From a checkpoint of a small image embedding model.
Training: 16600 steps, batches of 384, held-out accuracy 76%.
Rows from block 4, named by matrix and row number. Rows with one number belong to one channel. Each number is 128 + 24 x the weight over its row's rms, rounded and kept within 0 to 255. All counts start at 0. Numbers have three digits each. After the name is the row's rms in percent of the matrix's.
# convs0: first 3x3 conv (model.blocks.4.convs.0.weight, 144x144x3x3), inputs 120-131, a 3x3 kernel for each
# convs1: second 3x3 conv (model.blocks.4.convs.1.weight, 144x144x3x3, transposed), outputs 120-131, a 3x3 kernel for each
convs0.45 093:120147088154148112116127123124142144170137122112093112100124141142139141090120035146088143152122114124132123104162131146092109142143113084140139126138160111163192118136093126135199131141148143175139125093129102055093151184139149144138178116115148113143140122132124077122164152153183173135165150152127082118123129157150168141
convs1.45 097:177150142142137117119108175130113083134092075154140103153118100102131106144119106175101081152091113103170128124096083102119123123116132128156156112156115137165116173150142097106088114087125107103115131117152150107123160218170174154138105119079130152107137112078177150108147097097117106119160101114117139110154163103160128096
convs0.46 092:115091140074148113117101163098152131097137092154090117186152087109153165111119107094116123104068133114093142135143114130121116122090128125122150138134160108125137119148120138103117119114133133139110141098079100125119130155140134098155164148174128112141100082123127098097160096127184096118135156173181147148137115096109116105
convs1.46 093:120153111104105135125139134097072127102076111138098063161113090079102132148158108155115130120113098143116079142113143113136094150109133164155111148092126123170143120120187132146092139146126109152155113137113167143136166169113145141137138150112093097096128115102139157099129140147125174086135112133117157151075144107135138083
convs0.47 107:169111149132128129110146086142144131164101080119154113145114131093155126133130091131146134158171109178127113159112108146116136090142146187093106149073113121088139101103093169161147127160088110163099165136114115137121133165108110131118108112141094128164111152177125117146148160132118147132087126129112133163153141109162154113
convs1.47 104:120122107101126140093111119100116093112160143114093093106106090126093112103127128085117188130145175141165156147099106137167151128147130130138198153142150108117121143128146147164134120111131099126121136167115157123146130108168094136143086106120132143150147090127101098132129153138108159113131128126128149098115131132138150099
convs0.48 095:163123119194120115149109154140131152141138133161153117168129150085145141107101141145109186131146105137146117079093113117111130122115129130091126131134160158132168140155160105121130135096104116154107163110146079110151107156150118138101126154115156161111098085090097103110085137137118112104112142134177156121108128110101130120
convs1.48 097:143116102147130134078163130117139155129167143122163156107150097150111108161115135088125153134100116121136081114130096130083069097098129082117111142156096112133069121156118170112117118142145154093099117123082147105150142135104180164176128129166141138145127172107132128141140098126139144140153127122126117102113125131147121128
convs0.49 101:143124142095142147139139119193170120127139108113145133142110087118174113148151094155151117084142089113119065100192133146152116161180155120143150143147115142166095116159102097124146133137106162112135164157135126124132122116085135105131149112104130088146147145139118104095099116142145117108146139113138154136112156152119142207
convs1.49 105:139127104140132106148175196148107117160130127125130092088106127105137110136102177133107113113090159136184151131158147147176183166110120107099148148115142146124130117086078106149140163109090136157178087126098149114116137100122113127092093080101106148134121148172154176154127120154143095114142133131116151106115111112148139086
convs0.50 106:118097108137114142121132193135114160125129124113133114152118113127109146100053154133097121099126161117185146088141129118158136171121089156131114139156098147114110158137115119121135127115051141107125101088133146125103100082127155142114174170128097084117120117136114111141165117090129091132103139112115140123117137141077181137
convs1.50 102:114148145147159103119103097158146095120130133142111110128099101084112116151110130129115118121173146169137094110102110135078104088129141147101187124123148155123156098128124115133112118121130138103134124103142154107058117151117095147154046146143110157159134139155116151100139134135096129157159126140130080141125186074094123116
convs0.51 098:116131093135149140191180134098102147120127192167146139128182165170187163106096139112116090126086090128131116113099098099107121108096107140107103119141139105151125158114144108107118109105125086156114101134085104147134145167140149114133091121144101128094135108126110180140075112111092104121173154152128084134156168150097116130
convs1.51 103:147144149144129109146109072139155150150173128102162099107153090115155117132138143105079148091116109117098149158132097128141111148187147124111136148122137143153134139153140157206142140179119072135130131116137112141120134087122154155111131132116118101144080144118086113126147146139137143138163130148124151125155168129135138129
convs0.52 105:135119130135161175156140124144164155166069153186102099134137121123122136128148129097142122076157153157155114118100133122092122148111105137108154104131166118152123102113113081139171171129069127146141122149130183145128102118139113142152199158164177131139132122158112131148168153118139110099109107134119164151121173097084098077
convs1.52 100:141128090130122169129160112135126117078166152138135132148132134115135107155153090129146121110136165170142095115103088147162147175117108144123129176152149119138086110096112160134118115117131130151139156165165099131092099120134118123168120122152148119112128104130077116117166158166190110126153097091143140100149071108090137097
convs0.53 102:155116129152122140137114132151121093140146068204121116135122165154161154159109104151148129093158153130143131140155140126152107097145140139132088127134109149106128111144107087115127135125142103093096124133138121113098159125094186132124160122117121116121159112110132069108076112158126109161137133166135148133134155143114151120
convs1.53 096:180150154162128137126153121188119133071164124115133134187118132095113106129106145127112072153120120126119145131123114176142155145137107156164175136111134134113123153129128109120148115141133139127124099145119097114141185151098133107099117098129123125127140103116134115125080073162127158143125101138118108141106148094138108101
convs0.54 097:163111111095093137115097110094098144102137111127112120123151148096195149118088127167118114081110091146090113091116147160171145156120145110133108112133102141084103151145150085116153148074107165135147132154129129159134182117140136142134095172148151157081151144114123084123122113143121137096088114148138167185137158161104105150
convs1.54 101:119149118126129119127084116118121121124116129152154145081125092114139162139134141128148116101136118115126147153157138172119096098114146070108154110130135159109095083119092135144141151123143148167143145129156105141140171143131139121121060122096118166117150145153155158139144125144119132158130171134145166144141126123103128130
convs0.55 093:155141138126095127087078108143141160118124122142151116118150114108117105135118071145086074118153141102139111148136145119102167150131139147094131155151114138154117132131120139134097105140139101147114142161152089171149116097114143130112143154126134118128104138158179137130118167101079089153116128108143143112116097150118116134
convs1.55 097:133120136118111080087124113110125137119160141107136126112154120076104125156111098166118158114123099168102110100128114078125134113144097131137138117143104086119111112125131110158145122204153118098123093109136104111151090153119145114147172144125157138103136170118092135138124115143137158120140105167112118124127129161132116116
convs0.56 098:152107168087155151151140140109124135123089120095111112123120177133111169160101122106103111105125119151158121154150092089137137118127132145105113153080101160151118156137160130134155149101100176131119129160099162154103113157128148091122119119117098093116103190083137152121149122137118128137126142141135142132166115102151140112
convs1.56 095:130114103183124123170137110116140120146098102146102124096099133118125125125132132152063120139118149115084088128159125148121186116123060088082137095136114106104173109183079090173114076134077154140130122174158136134146126145124144123151131112109137127139145135161167129117104124112094111133151067118117118147125118152110140155
convs0.57 097:126122103146119143144123104148133092154117153157151133104132125179143162127166151085139093072092125153110162121124095147113145098100104152114136121163125151159068129139145139086134111121151162131089121086124080126113130128129123138153156173113087141120073115179140151164110137124131091102124108119139158138135103128089083052
convs1.57 097:117141099078116125121112120098145146098145129090168118155159167160140112150142139107114103159117128131121156154142171121135162134124090115110133116136134115122100133086130110146089125129120100120119111157124148096136188169090174190129135133106163126094117126111110093101130078150136108105164142164134121122145143141115126139
convs0.58 104:122154137127098133122116142114111126136105114124102149142108141121149123098152113175121114107123132146119125119118156129129141107145163109124119104115127117132124171153122120131160113079095157103140168144141106128111147124103146121131135154114146151114120138107110093096110096123126124122094121108121139091151134134140148138
convs1.58 101:115142108180167155192130148081096122090132132126143141126123134123103147107132111084146144114141176131172188120113128109153134109124145121080109112121138113092105139151105045099128137153093124196146109143136127184158124157172118136151096132139134105108120079137105099152132146121154101130101122107092121171097154130097147132
convs0.59 099:153124101101109098117131126128152132142169144128104104163111112131144120126154128127142161072130105098102129105108097109135154129144167112128151115169169162153188125143121128137149098126155153130079129139129101112149134160118139108146134146127144140122117181098174106165126115105141118145143115135115101158136113152170136170
convs1.59 099:098112133153126127105119108139139144161101136137107122111104142122138139136143163088122125133150091144140119145125142117139126131120085143154122188105144203175167105113154133116148124122134147157108109117129088105123081136141139114128154110128141146163088139141128122078148136166121155069103161114093166133115119147118164103
convs0.60 104:158101158169164127167146130092160113123127122119123112134171175127159069108066129146101134141123125139127087113104146144129120107105095127085108095133145150117142035125143161116122146123122138146138135121127111120123172158128135125099090123154122155140115143100153095123125171155170122111161133103119154131126133128147135129
convs1.60 099:130146093092111107095150105129126110097124104130081151129114121158083142135156151105111149130152102087114060124131174105105116155128173125133095115116161137137146123132159160127082089155132112120143130125133154163132177180115161152147141144144109129110166156137158144109109158179154154124156121124094151099132126125115167129
convs0.61 105:136184158088161203101145138164085139115106087093101114128131132124132136099100133068128115123124141116155205166163090171138138137144159096142152124163138141095139158138182151172126123150123117145122149126148133113139092110145136131115148129123114106133144169132131148105108155146143114106138113136074110159120107119116118106
convs1.61 104:166130108162168152218146127112109123118132129145160092092120122067122132122103110135129131127165123132139103138146146090130089153118092131142118116114119139121106104124111136141229135169160108139164140132120113144164129158124118100089128103113120149102146109128132138117082108114154131102103102152094137128120106139085141126
convs0.62 102:133132165131176127120141137127103117154142111165098098112103117143116115137166098104169158146168134092124095142166165138134088086137120126128166130124152118075148143136108141175114111120129131102173131108125138117125129157126095069116109119140143093152157129129125138135117120090123082115133131145095098138128131111096134124
convs1.62 101:120136144090097110079153104144145119136116130126118138142126124114144134134123120162120156152148170149125134156117118104114094083143153142097128150132123197118108132125149180106125147153101130097119147130136093205127109091115083169147122085128167151121109137080128119112114153123159114133137102134116143091169100169120118131
convs0.63 099:129087101169133109104095147107114156148147173160146087122135120141127100107105147099170167156189172106144115148143128085102117121103117153132106088107099091105132092124121124150122138150092126077147159105158127099145093164149136119164146149138109100137134146105105116124097122117077102115123109149183155179140151119124121143
convs1.63 100:106152148125113119117138118108111133092123114136149123107110117166133135090118176106136148081148107134185138101095152096098109122111101141107134103125190131129106157101100133119156195135154075119143140130166161144137114125139146146143190084143077087136092080116122131148165121111137164134116153146156124107178090130125172117
convs0.64 102:110136092113115151151107091132123141151132130089117137099166085126160105146134117134145170095122106156121149108121138157114114118144115104115132164141121156113154132167138145121107115139122107116139121148105126124188137155135149143134118158108177120090178153123142112155142106122142119096144108160137104117125129091121094137
convs1.64 102:137118110115115142155117074132092116091130114143132127121141102132155140119146126116141095168147165154129120152077117116195131154168100122143122140093118119091127097133149159151166134125120095144164135111150105130116118164095105121119107081130112140140128136167170151132141134132129117102130138115128150154123135137163157117
convs0.65 114:147139136155140136153084095135137148143171134154136120123115142174136107149173146089120127128126125133153109076086135150140137141132179108130154101122130130148132122128077155112113123135142134140176116110159122130105157140146152138126125145121108178115132140100168078105142126096140110146129122131122146123116154127114128126
convs1.65 109:130155170129138123119116116118136145132147134126139101117114091100105090142118160156087174106163111095139128137145118140110111133140102122133142117154129131171155122118091144123073136114137100093075105125133128134110168167148146146132112170134104168139135179119131142149139105153089135088132119117136144118117120120152104121
convs0.66 105:162099152096095150133118134102148146141140127127142117130146127116135158094101146162104098103092127145112130104115101117119108139129075164130148144151142152155112172162142114128083094124080167150130127124137140156091150100106172133155127114119136142112113106119149135103083119085142115108168146136126136157109117123115153139
convs1.66 103:115128143141127122147116118149104084149167108135129128125136103143141110104130134135112123107127151129095106132102119124134148098112117118107116128117082112159155094105118142095092101105078142137117163131138129149157131139182132144158154109149164121135105118141107125082123117176142147144150105135112164147117116115083136146
convs0.67 096:125125172124132097152125129168121128127123157117106052145111152142117178086141136078126155132166102142127111144139114111112134126167138114146159134181111130128143143161104160089120132107149148118096139124149160143154136098155134088113159105117125164102139111087167137098128153132157135127104121123121108171084078160139135171
convs1.67 095:133095123097085134117122137107156143137102107137126100122106113114131115087142114120144122099109170119130131104069146149104134124126118132205139091109107115129114138132148110174083131143167123152140094098203155129134131149135101121120149088113119124068155174155148120134126111164147132126142110092107119116122101130124127123
convs0.68 096:117136106133119132117112108149128116128119149128091110120133076144118114133121127128128143120109126117130168115102159122117137094106105128162174169149123145123091069128144098093137113128130087104131088122107100110130110123119106080134110084124137088128132138132154155134108063171118106076141136136131155141168176150118121136
convs1.68 100:148148136123123136173142131140118122166089129161125117118144185104111158150078165124117102136141124145143107163103180125117133142180135109093147105119171082106207159157164128155126091140174125140138155116156148113124140089144083135101108086123119135127141106086106143126170117106152104124090089109118159105131129136128148159
convs0.69 089:140115122102088151120106154111163150137115181117142143147147110168146123111141131117150102100135110118094118112139126136097128126113147121115121122141119147169146106133101108141127182104096118137130183163166149143112156131150164153153161141130103112112126121107094122109149131145145159166115142121112128159108177177127145138
convs1.69 093:116136117079120094145115128119095113118133111096111139136148139097140131087116109136152096122123122123122116115106149130135103101123101154124153154112190106103151108129064125151118143129086087133157126134124105100136071115115100126139121144126107143121126175110139079098109183082117125106092129122109144158168155197169119170
convs0.70 096:120156118130096125146129140147102130133141087101110104170134162116082123092145133138142142089131133140117142116143150113079143116119109147110147118147128128118088183173136117132166160114087106075148129190137172184121155122153132120126098127126208134130137146091104131129136152137142117117112144143106114083097083098117091116
convs1.70 099:176169160132137153093119133148135130104138116138130143123151142147137135110121093187164094124143099084126113088069131155077122135095164133115126121130148104139152135113119097126161169138132186103110158112121129120078126130135132110122167138117114126091145089150144148165137133141109116140116147139162127156176132130123153131
convs0.71 102:130104122102148144131140143143134102125114085132107154139123129116125100124108137110134120153169092127128131119151168108159113146113119098132116162101142138134094145120149124136167088082130131146141144137107153113122139161125158120115136111157142132113106152073111126096163155100142094146057141099126122076164136121122098118
convs1.71 100:144129124140130129113127108080122113155101175151144150103132143140127112138149152092118121158074115102110129106153153086143116106099091153083091120132136119119114122133140122112124125127083099115105124112133112150178140128093138134094161139121109136130080127138080122120140115123138145123139124130155116123092142108134101153
convs0.72 101:089136146068130151095073143130120144144183152115103144167143098145136100114138141132123132153133144121135090117108081165178138129132207139118127145136122112151146127119157131119120158084106113120097115149115136142150111094125098110109118123111097093136146113130141089098132125146114110089105131121084120140101107090144080152
convs1.72 095:130137123068126130105168112117146166116152150126130116171126118142120103118107131131136123109142138174125119114129175122093174136094152121155106169143136155106105170118159131094083133101172108116133092140117156151133107136118123110149130129150119126113161148094110103140151132133149104116143139078160134130148108105134170125
convs0.73 101:098137165117111121102150146089136172152148128119126127128073102150121120157133161120131115149118121110117088157095143122140119134110100135109110121116113109115187108128118163128132134163138157122127104103101065103142134116123108093126122154128130142076122115115114096144109136124163130105126152128135136137112112132166158148
convs1.73 100:114107103145131105138118131096123125160112112128093112108109136146133074091130118126123080112132106127083156135113167105067116126147107181180068124133092149150130181127147183145153168114150142112143131100098092109157115114117124119140100136164137120145119120126130109103137112102157109086128117124127110096181141101156134173
convs0.74 106:115148122143116079196105137133146095121105158112118116143114107105113102137114127082117135122154139149172147098085111122183123128160104111145111125102106109123142161111113122154124106100139140130142125108123103126157134096122092138108152138133164141101142107122117097126137149110131112139120103152107132116155134110141122131
convs1.74 100:130131126144115111098153107167152148108155116136101084097136112141140156122149154118140121138116118137124151133082119114113109123089082142109124152113099165098114107124161164111171145143089175134116164112142128094162128122122113160142110103123177147149115203110110109134091133114141159141138153134168132142109135113130132130
convs0.75 103:133103157076123139118141138092116134057122100116097123110133179115160066122107131124102161145101116139132138113137152088143106092106117141116145132143118127121147123165121129112130132112100141113106111118141098087143113107121110121124148123115157130090185108094139152121122108132120089141134123153080115136083135113108081119
convs1.75 108:091166115158098134155155138084176087131110128113129161116169088098106088140178124131125091138104076118125120104123156172118169123137118134145150170171149107122142146081126148076114145087105107139141132114117178142185102112173071126160113128171091171144147128085126111160135189126132166116146154132133131094129116121102112100
convs0.76 103:127123124125114126104135174109104144134123146114112095141174144147120155105104106140163118123157144153142107146135149123121139092106129136168148094127148094137121202122090115157153135112150126134124178129100080143126120153163148144136153126150105120131071109147207131115130116169107147121126159111141100109094136096118133145
convs1.76 100:115164149117165139122118114124106118121138102149115145119153147133153127135154166137190144127118146148126092129095097119089128139102142104136120153132152150112131113101127142113110173145082150119099153154177111174166130143085131117166102140111215130097144192110124166158132141138082094157097164096109145162129128200126138146
convs0.77 105:087117134111137113119109147126116088110103138134116150095166180111133098101116085132137121163159093098109149137148089126101145101136140123150133122160105136140116105152167103140122135095164088119089108145150145144143164121140152116127146111143130110111128147116136112141159061110118138100112094102129143122126145109113163102
convs1.77 103:087132117116128130130122104129118164114090124100135102160140096097111115108097134093129139128148134162143144104129159118153122150119090100162146115105125174154104082097134146093118123133144124132097130128143128109133080162135168114102136110108149101141096098100124116105141109155099126116113106159105101119144129088088172141
convs0.78 092:120147082081114119108144131101139128063158143115146148125136150132203171143089123117131102075129136144101130109088115173124134136124106184122148198135090150158085101132160165153159206127175131136094078097112121091134141138126103098131106091156135157092134156144138125149151112123144141122167122144159155141122124121118127140
convs1.78 092:104106140128107121095076126154139161179138116134155084095151146136117164160135138086166151142144152129087162091111116091154116119141160169124160127133130162142083164159104174140123107114180121149134122129144092082091079104135121121113132100131100149067134114135122148125119144080150124115133118152129143129116144139113121136
convs0.79 094:165109087102119096082118123125147139131162153122127111161185147107162191144101079160135158114103124146078103136132113137127157112153143142120130125123136184131119106167135104098148140120099127158130112134161139152115144139127125088072151118114110139160140127102131135076095073137137088149136142163114158134101098096105130123
convs1.79 096:103150115140112168168155115152126113106130168109108097132118129135150138134170149117130107119139160139100144106091170139166118169118107137142117167159145153095115143147131123140119139101128154185143140117160159152140113130105103128150116116130130129119106164125139126103124199142137175146126089097147111142128143114125102129
convs0.80 114:142167121136139091151139186115115107107124141097123150081146112128138118102136139137101123120178146157105124091098148168132079117138093119110113128148131103118146169095108137176085132136114104110160112134126084105124115150160135115137107110154141108120127105140146150135107121108136156152162135187131140115168136129100121116
convs1.80 105:163156122137180157151090141086135153122102123099112122097128148129123132155089101146116124089154172086141148101132162139151134135105149132148142150099132134132088123156138118117151121128132141100134122087154146092098096128103147105100154119132162139145113131126117168148112115105105124118156153173118121134105177107110094118
convs0.81 101:122121134064107111090135118170131106150081147097066111098119126107151160138145093159171146108139114165108101117133089064124108158133101115091146099140153127100117136138142148112135148123116159129096153163124143107160125119132096118149110136153139144153073101084104108114138142106118118135126187123124110134140160160160203141
convs1.81 099:108156110117121181154095126152155133116115084152121066156116128108117106126141090144129080136125099118115115094133090126073145109120125168159131086142109160155142193153125182156164121133139094122085161118132129120096163132131123105107095107117143115142123136129137159098146111134138133124107118117136146136126121130105126140
convs0.82 098:139126151096154172164150191121092080139131111127133095123155120107116147110119158136127117107130152076095152107100106117134104187153106124108144129124120148106182153108161184171133129154131134156154137131112119111141164142105143119126108114149094119123112105116137132137115162144117126128128128077090141125119139162148103136
convs1.82 099:116117088120154153138123110113099100110122128139121090121142100149136133135116159155114116112135136087145151149129107114128145100127113109146037156109129064131136170110082170078095152136128148114159117097141113130109156160122100113105142096119171170104120116111093115094163138140151149111111105102135179180145161114135121136
convs0.83 099:086115161140116150134192134167094090153128092129154140119085113109135147158085098107114126117147155140118100143163142134192147129120120133112135099115112188136115139126122119159176133129140097116119141081111125153138089114124094121128126117109119114110128140139136122141127109127100095130125094118147139113129129115133123115
convs1.83 100:143147142120183122111158154116146152169104170162167133103143149126158144164171172200135145187152141144154126134172134109119173132147149080085163137112124118111115070101126110142085148166135120119095107195114101128128115121123159116089139148114165110160123084137108162105134212148129120138141154157126116132149145158135124127
convs0.84 099:098129145136121135158101181138170150160132123147120138183122089153129101120161113125143154100135125102091103155147095108127118102147121148143155159147129143142177124130098135161126074115143121136133140111147137111132122187147163141102141114095121103104160160147133169151093117099100099121100151178110143134120104122126134099
convs1.84 101:142107116170136104100111115155173112117150168127108132141090139136095114109109104110138129106086125096104108067114146162167135152196153151104083137147137093098103094113150119113106129143114135128149082134116106123123108110156150132169099154182113137129118096142093142107108100160085114111162100083149117163147153097134119126
convs0.85 101:139116077156100144144115123170160088153108130155168158102151148115140091170142100126122115110132140115121130086157114135128149158133145104170128088141137149110103137123136138164149154125131099119108088143092096126129097079110130139120145132102111101160168129144159128068142130111177135152129149172129111138096101122128092142
convs1.85 098:119134104079129074102119105129108166141141185162147123132093087102094131093123134128116123118127081117114164080149082096127150126096181121166170104140095127123119124139126118136093076102142122103178118111143110114130115115149124083133137139127113117079104110107087090121132148145099140082128161091112133138130151143116110114
convs0.86 107:118127144115134129140125109159131145113108135129176166136094125124106132122179136062169125123147125122104158118110110126098146095185142105124116153117125088127127149145136118161110129133090139099053109122121094117112099116132138112122122160126123120090146145124145131138118104132128107096109122150092119123105129094141133114
convs1.86 105:155115095175097192143169168136118140145113142131145117109082101143128142153149154102156123148144091123166171139122133115138121139124101128155125120121149181123150127129119123125132137181149128152158115139142137115140118099126128124153126117147141135123147135127127144147124152102143126104100129121114151102132172137139157145
convs0.87 108:174107086144075146083106172126146147100151123119111109132162152119146143183142110089150138145128126137117106103132153127131157121110133186151137082086127068134101124150122121146150135115114089144116147135111133123074105164081133119120128160132131115153153158146153143163121157131156117120189139124126139147166151128137127122
convs1.87 100:113160111157124122139191106105137112131161137154148166107143135192162158183196137138094103129103102123127120122090072116093056142105141118084114125155153087123125111120126129113145120111135162091151116141086122115139138149138107114133145169116126148104120121163136201130107164104126129144119147116118116142128116157100125157
convs0.88 094:117098136138146144112137147104140171101154127156131070105159092121147125120109117144172122160157132134138103113124178121136132101147092121144148170159087141124095120151142117113179107112142153136111134193138185164156111127128117123151134109158155112155124128119105153126161145127103132126150084101101105130127109133094146133
convs1.88 102:123096126130081134077121124120109126146127139132124123096119116079113123110150184114141139105129125119116115130185169095132119178127144125115123130111118104147133119111124111127188150152122152105128171136083136139081166144167159149129105125149098112118153114134098136127153151119142108134153109133122169155125191154123119186
convs0.89 101:153154093140148120128094140150154154115115177154102113094102128123142140154104134121154137146140140154119144144146126096090148140131149091123138178160092153137136135099113098094099149106122110115155140176193129147176146164151127122144088097148090124150100125108121142141149157114181126110159138125143156123131133115135123081
convs1.89 104:132146109116161113085130149105113132129154104172137139152136158113118125103131100140160134194167120132113116125126117122146085114157074147167088118133191056112148069139130105140100095084174219097125101124091102145135193116133138101139110095148105151156113150140159142155135159108145182062102153136167133134110137122121132155
convs0.90 112:111137099137124121123119158154138137126147113125124141110175148111113139135149096138096113133125114100092122094128140133123175131102134106114092145124137086074156067144116129140107177107121168142154110140113108091136112113130137101113138181142119096092156101114104141147108121150102129139115132130115136093114151136178145128
convs1.90 097:103117122070139136115131132127163148146137135175104067117095152127102080139151101129142119135146128181132087114121109127129094122111106103125139159117109106166123104170075155112140139109114116098153142111106107136148172108156135156124121119113093137174124081131166124127130132126092137107093102158133127122131141142155165135
convs0.91 100:099112137132135131132135125141115109127126113126118098088152095124108128166172076162155114129109141122141139111138135133140149120113134167144143107156148112113120098108159096134103112138102114100126149148138148162131146136123136121105090108145119098114095103143152116144147124158151146104130114097050114141119115123167144135
convs1.91 101:098151112095133103130116131103145139089081103082129146134143135106124109149114123152148103156164121106133122138145099142146151139141165125112103105128152146160160126094102120100138110101110100138172160169154138110153129109107117158121118136109126118115110159131184159165113148131132118118135101122115151098106137118172146092
convs0.92 095:160087133092094127095101070165126085158161150162161139161159175159113122109110132116120126124148152091096110153106127135108116110139113137122137122144101148099124143146134113144175128109153138131123163107161121168205147122127144086144113124128099158101117103094110106129135118103098107151123101081065139114115162144130129129
convs1.92 094:103145165111073115098098100126108148133133163147117097108160110124128117127134113205159122109166141165143152126099131068130136114141125082161137151157112128163092165130079147133149131119131141144100153156134140123149156138128107127131132141103101133104120086101122108136179143142141154139167177164168163161115127140140183158
convs0.93 097:159115112130132108110137139128111132123121130139135116097141126118107128136147127141093154185134167169194149135133120123116123120138149149088095105121118118147119141183113169117139149160088128130136110131110130156132155129091145182147109126118128093118152144134110146105202171132164152189087120134111091092116130095127119115
convs1.93 098:128131156159160119119119165132150080126126140144135091106137134114130095153120116152140135146129155146114060124128128101133097130152113129130110103148120115119135175139139145157149152170117138107093129115107106132121130110120166120091091148101150145134076153135095119109137142133112132114129117154134116131111127130095127112
convs0.94 105:109122072114126120153152142134153100119127068110129143108098110134163139120137102150111152120132128126123112111146109135145089146111088153153125128131102123149116100142135139136150128130122141078106099130120139109104107154142109146107131126128149116136129090103159081121128060140159157172099158109144129132111100148131130172
convs1.94 104:137132122094127144090073116141125110146130138145100086131123137102140117112104126174082130098148135096110143122107098137103112142091152155139152097152114129146117126150112128133098117077147105160141087096116136125118133154160161076150100062192105135109172165128132131147122133100109096118162150122107135153133166127128114101
convs0.95 100:123140169116103140143119103100098141135123108155117114115132153124156114122138151172110119121132140127158119154145113147184126119173116171133139125140098135143122145141095094154159147103173137119194178126191142105111124152139101135105106131138076136133133116161144100114120108156104135155084129104116125115095142104129133126
convs1.95 100:122111130094170099084127109153104121133144135110145142109130144150094140124132111163083118122109172135141069115130150121105101137125114104133117112144139122117128095115125180084131149129114123196132149170081123156134136158165194121128148130101105101123084130127178097124134136169123150150106147140124099119139102134135106088
convs0.96 107:138124124152127121148144125177125124119149158099126135113107095132130099130144135140108120129141155086119171131109099178150129129124113137124130101159143114119128088068145179136100123130161115124132094144144135146119143122127124115107132105133123141125115110184136141166117151164130107134120124145123108152172116132153137145
convs1.96 105:118145151153136084117140130118157145134122126118143117121163153112139163153116117096119111134106096086174122114105173094124143135109116177138092135113188165171095056125143109106080128122135147120116166131130135107106156167130133129158135120118140137100147077096172139124129159137141148141108115148125129120141144137144134117
convs0.97 097:140169164149134125115101137135096139135122104133127092106081134142131144132151148139132122143121109134137118100116117069137114089119083127096112101148130142163142115162144111102117095128129146159159092144147148123146128167154113167141084147100126154154112132131148161158131122144141149174154154158112165140131128086118153154
convs1.97 098:188153144132156127099153148107118116115082126103144112144109121141127105099111110106096185127129119120158168169142098139137127134103133126130084118116127122121088095116147115137132108094108138115099140129118153133126126149101140127088142145102117117165123156138159141133143087101130115100146142135172150124163140147111099136
convs0.98 104:112108192092172144113108148103116146115133141166140119101141107166138171120102144164139137137164120148148148124097092132124136125174155157101111120118181156112110178127091068113126127124103149160150121134140152125123119100100122135143112115097128141133145105142156130121091101130107143167116140132131128152108134108089119139
convs1.98 101:113138101131117100127113103117111121107104136144126094107140110175157101137156114098162147151145184132109113132106157101129126099086104124137125150147102173125121128152133079170131148140125126138132138109105136147153148128141152108118115177113122171123146130141098140122091115142103106127156144122156143108156102114134149121
convs0.99 097:147103119087143153136151119153130102138139138186152111190123077156116163159088125170128110133156151148132131100132103133091110145094099103092129148140168159101102161136146137142118134153130128170160110127136129075097146138121142123168148135165143131141106130122120106162119138136084105114136103156113122130130120097149120105
convs1.99 101:140172135176165137098180134120105124120134164105141149129125173094162176097174192069073167090106108116144073146126111101152154106129096118157127132155127129154174115136115109127116083109069119098124136126131146126124112117130107118121099107123122093120123144134147115149134127119082143102107167075121121150173140086112125115
convs0.100 100:144202109138123128152139122138125123119133127092136109099097120071153140111074125135131126128185149125144116074101139131129196072096112120107142143114123124126127121131110114168149082097144078095179131118128146141122114136128121095137112135113161135120145133138094119136137116097128114135152079147147115126148120118133141130
convs1.100 103:104115119145143138137133160143152112113129110109143155137094121133093135155140099113121157152102110137171099154113118141156119112134130119111115168155128146091137124108136095139135057106106132127153174117147101118124122128130126099116141122099146095129093115114127143116103135125127167148180154120137137172116166137145077108
convs0.101 104:119102146126152094131131114132131094134110133137109164115089154126160144112154129122140136158160102113097124163088139103112136079109190109096112116088124105083119111149143133162143088113147143148147114131121119106152161155134110116109104135123125105107095170161143142164099156136115078124098127107118115149117134150117113116
convs1.101 105:148134102168120138105149164114133112148140114127080147107118105178103158110110113124185146164160116152110092134151171119153126160154099145119127091105116136101136093113140145133137116127090098149089127107131083161107131147112165156120162114121151170096108141142156133139087140097159125119126097155113108113118119120139085120
convs0.102 100:095084162134138146153157177128117092082107150120124190101087114113134128139122133178101152075151115123088178116118119090125124104142159143144131147172156131125097071129110153100074098106080144152120140105129098140079126110143177161112163131130210134103132186102128132152121101133109124119121103130133117098071139110116142152
convs1.102 102:084127089110100131113092069129153127140121098123156141136135139106082157124105141105142120156141175111174161069124124118110139122133129113118118129117113103133099095077128159119101113139161128099150103136127118079089086139110111116118111079126124132094114096174148149138126129169128123148117150195123117112139148093142128124
convs0.103 098:143119117106069125109152132117152151150164140090126129098107115164100136150093127100146125133106135132122095084132134195117167149104086178164131159161105140107132100116124108139151122130109138138112120093116120098106119110142080144123120119152120074145073113123122129102116143162161151116178149098165141151140155161122128133
convs1.103 097:115148116124147111129151126152138122183145116094148151096111110110103109125136153139091193120146109120120108136125133169119082135155106082101141124087167184121144120139114120118150107114144115113104129103137115118113124118092143101117158144100158134089150129124119155107120200129117140148108142181088166119124101130159141125
convs0.104 104:142128152122128174136137096121090116124107103144131086123112118074082150106098087154111136115175135089134151130130129107091146197145127146106115160169109143156129131149121110095140111164169113164099126134106075124132124170138173133124112155146129132155177080157143107126140130159127174163144116121143113110172105139124102104
convs1.104 099:119143133108144148141134139099142129112104129087137080118120137127111122146121144141121153140072166154124106130129137133167134152161131090102149142111102110149118138093139145140097094129075103146136135122143142136130150125135132145129095099125093097082118116140130110103138123181095144153100137176096133117136139090136091120
convs0.105 099:120134091087117135137160104092114132117107133151118122136133123159113108084130133113182087124154129136104132097131129137126124101113136133161125148158156142122116136088117107142153100136141124118098113156134160117112161133101133123106135152151140125120139124141127137122117119124127158161106087107100125123142186109123120166
convs1.105 102:140130120118147106145139121109141166119147128117090080133140123094135126114104138124124128104109121142116134125116165099135147132109115112117164146134092142147107084126104134159123174145131108138147106127133128122093101125118129127119101144114096107161118158147119134187159148114126138174140155130105156140134147103094121105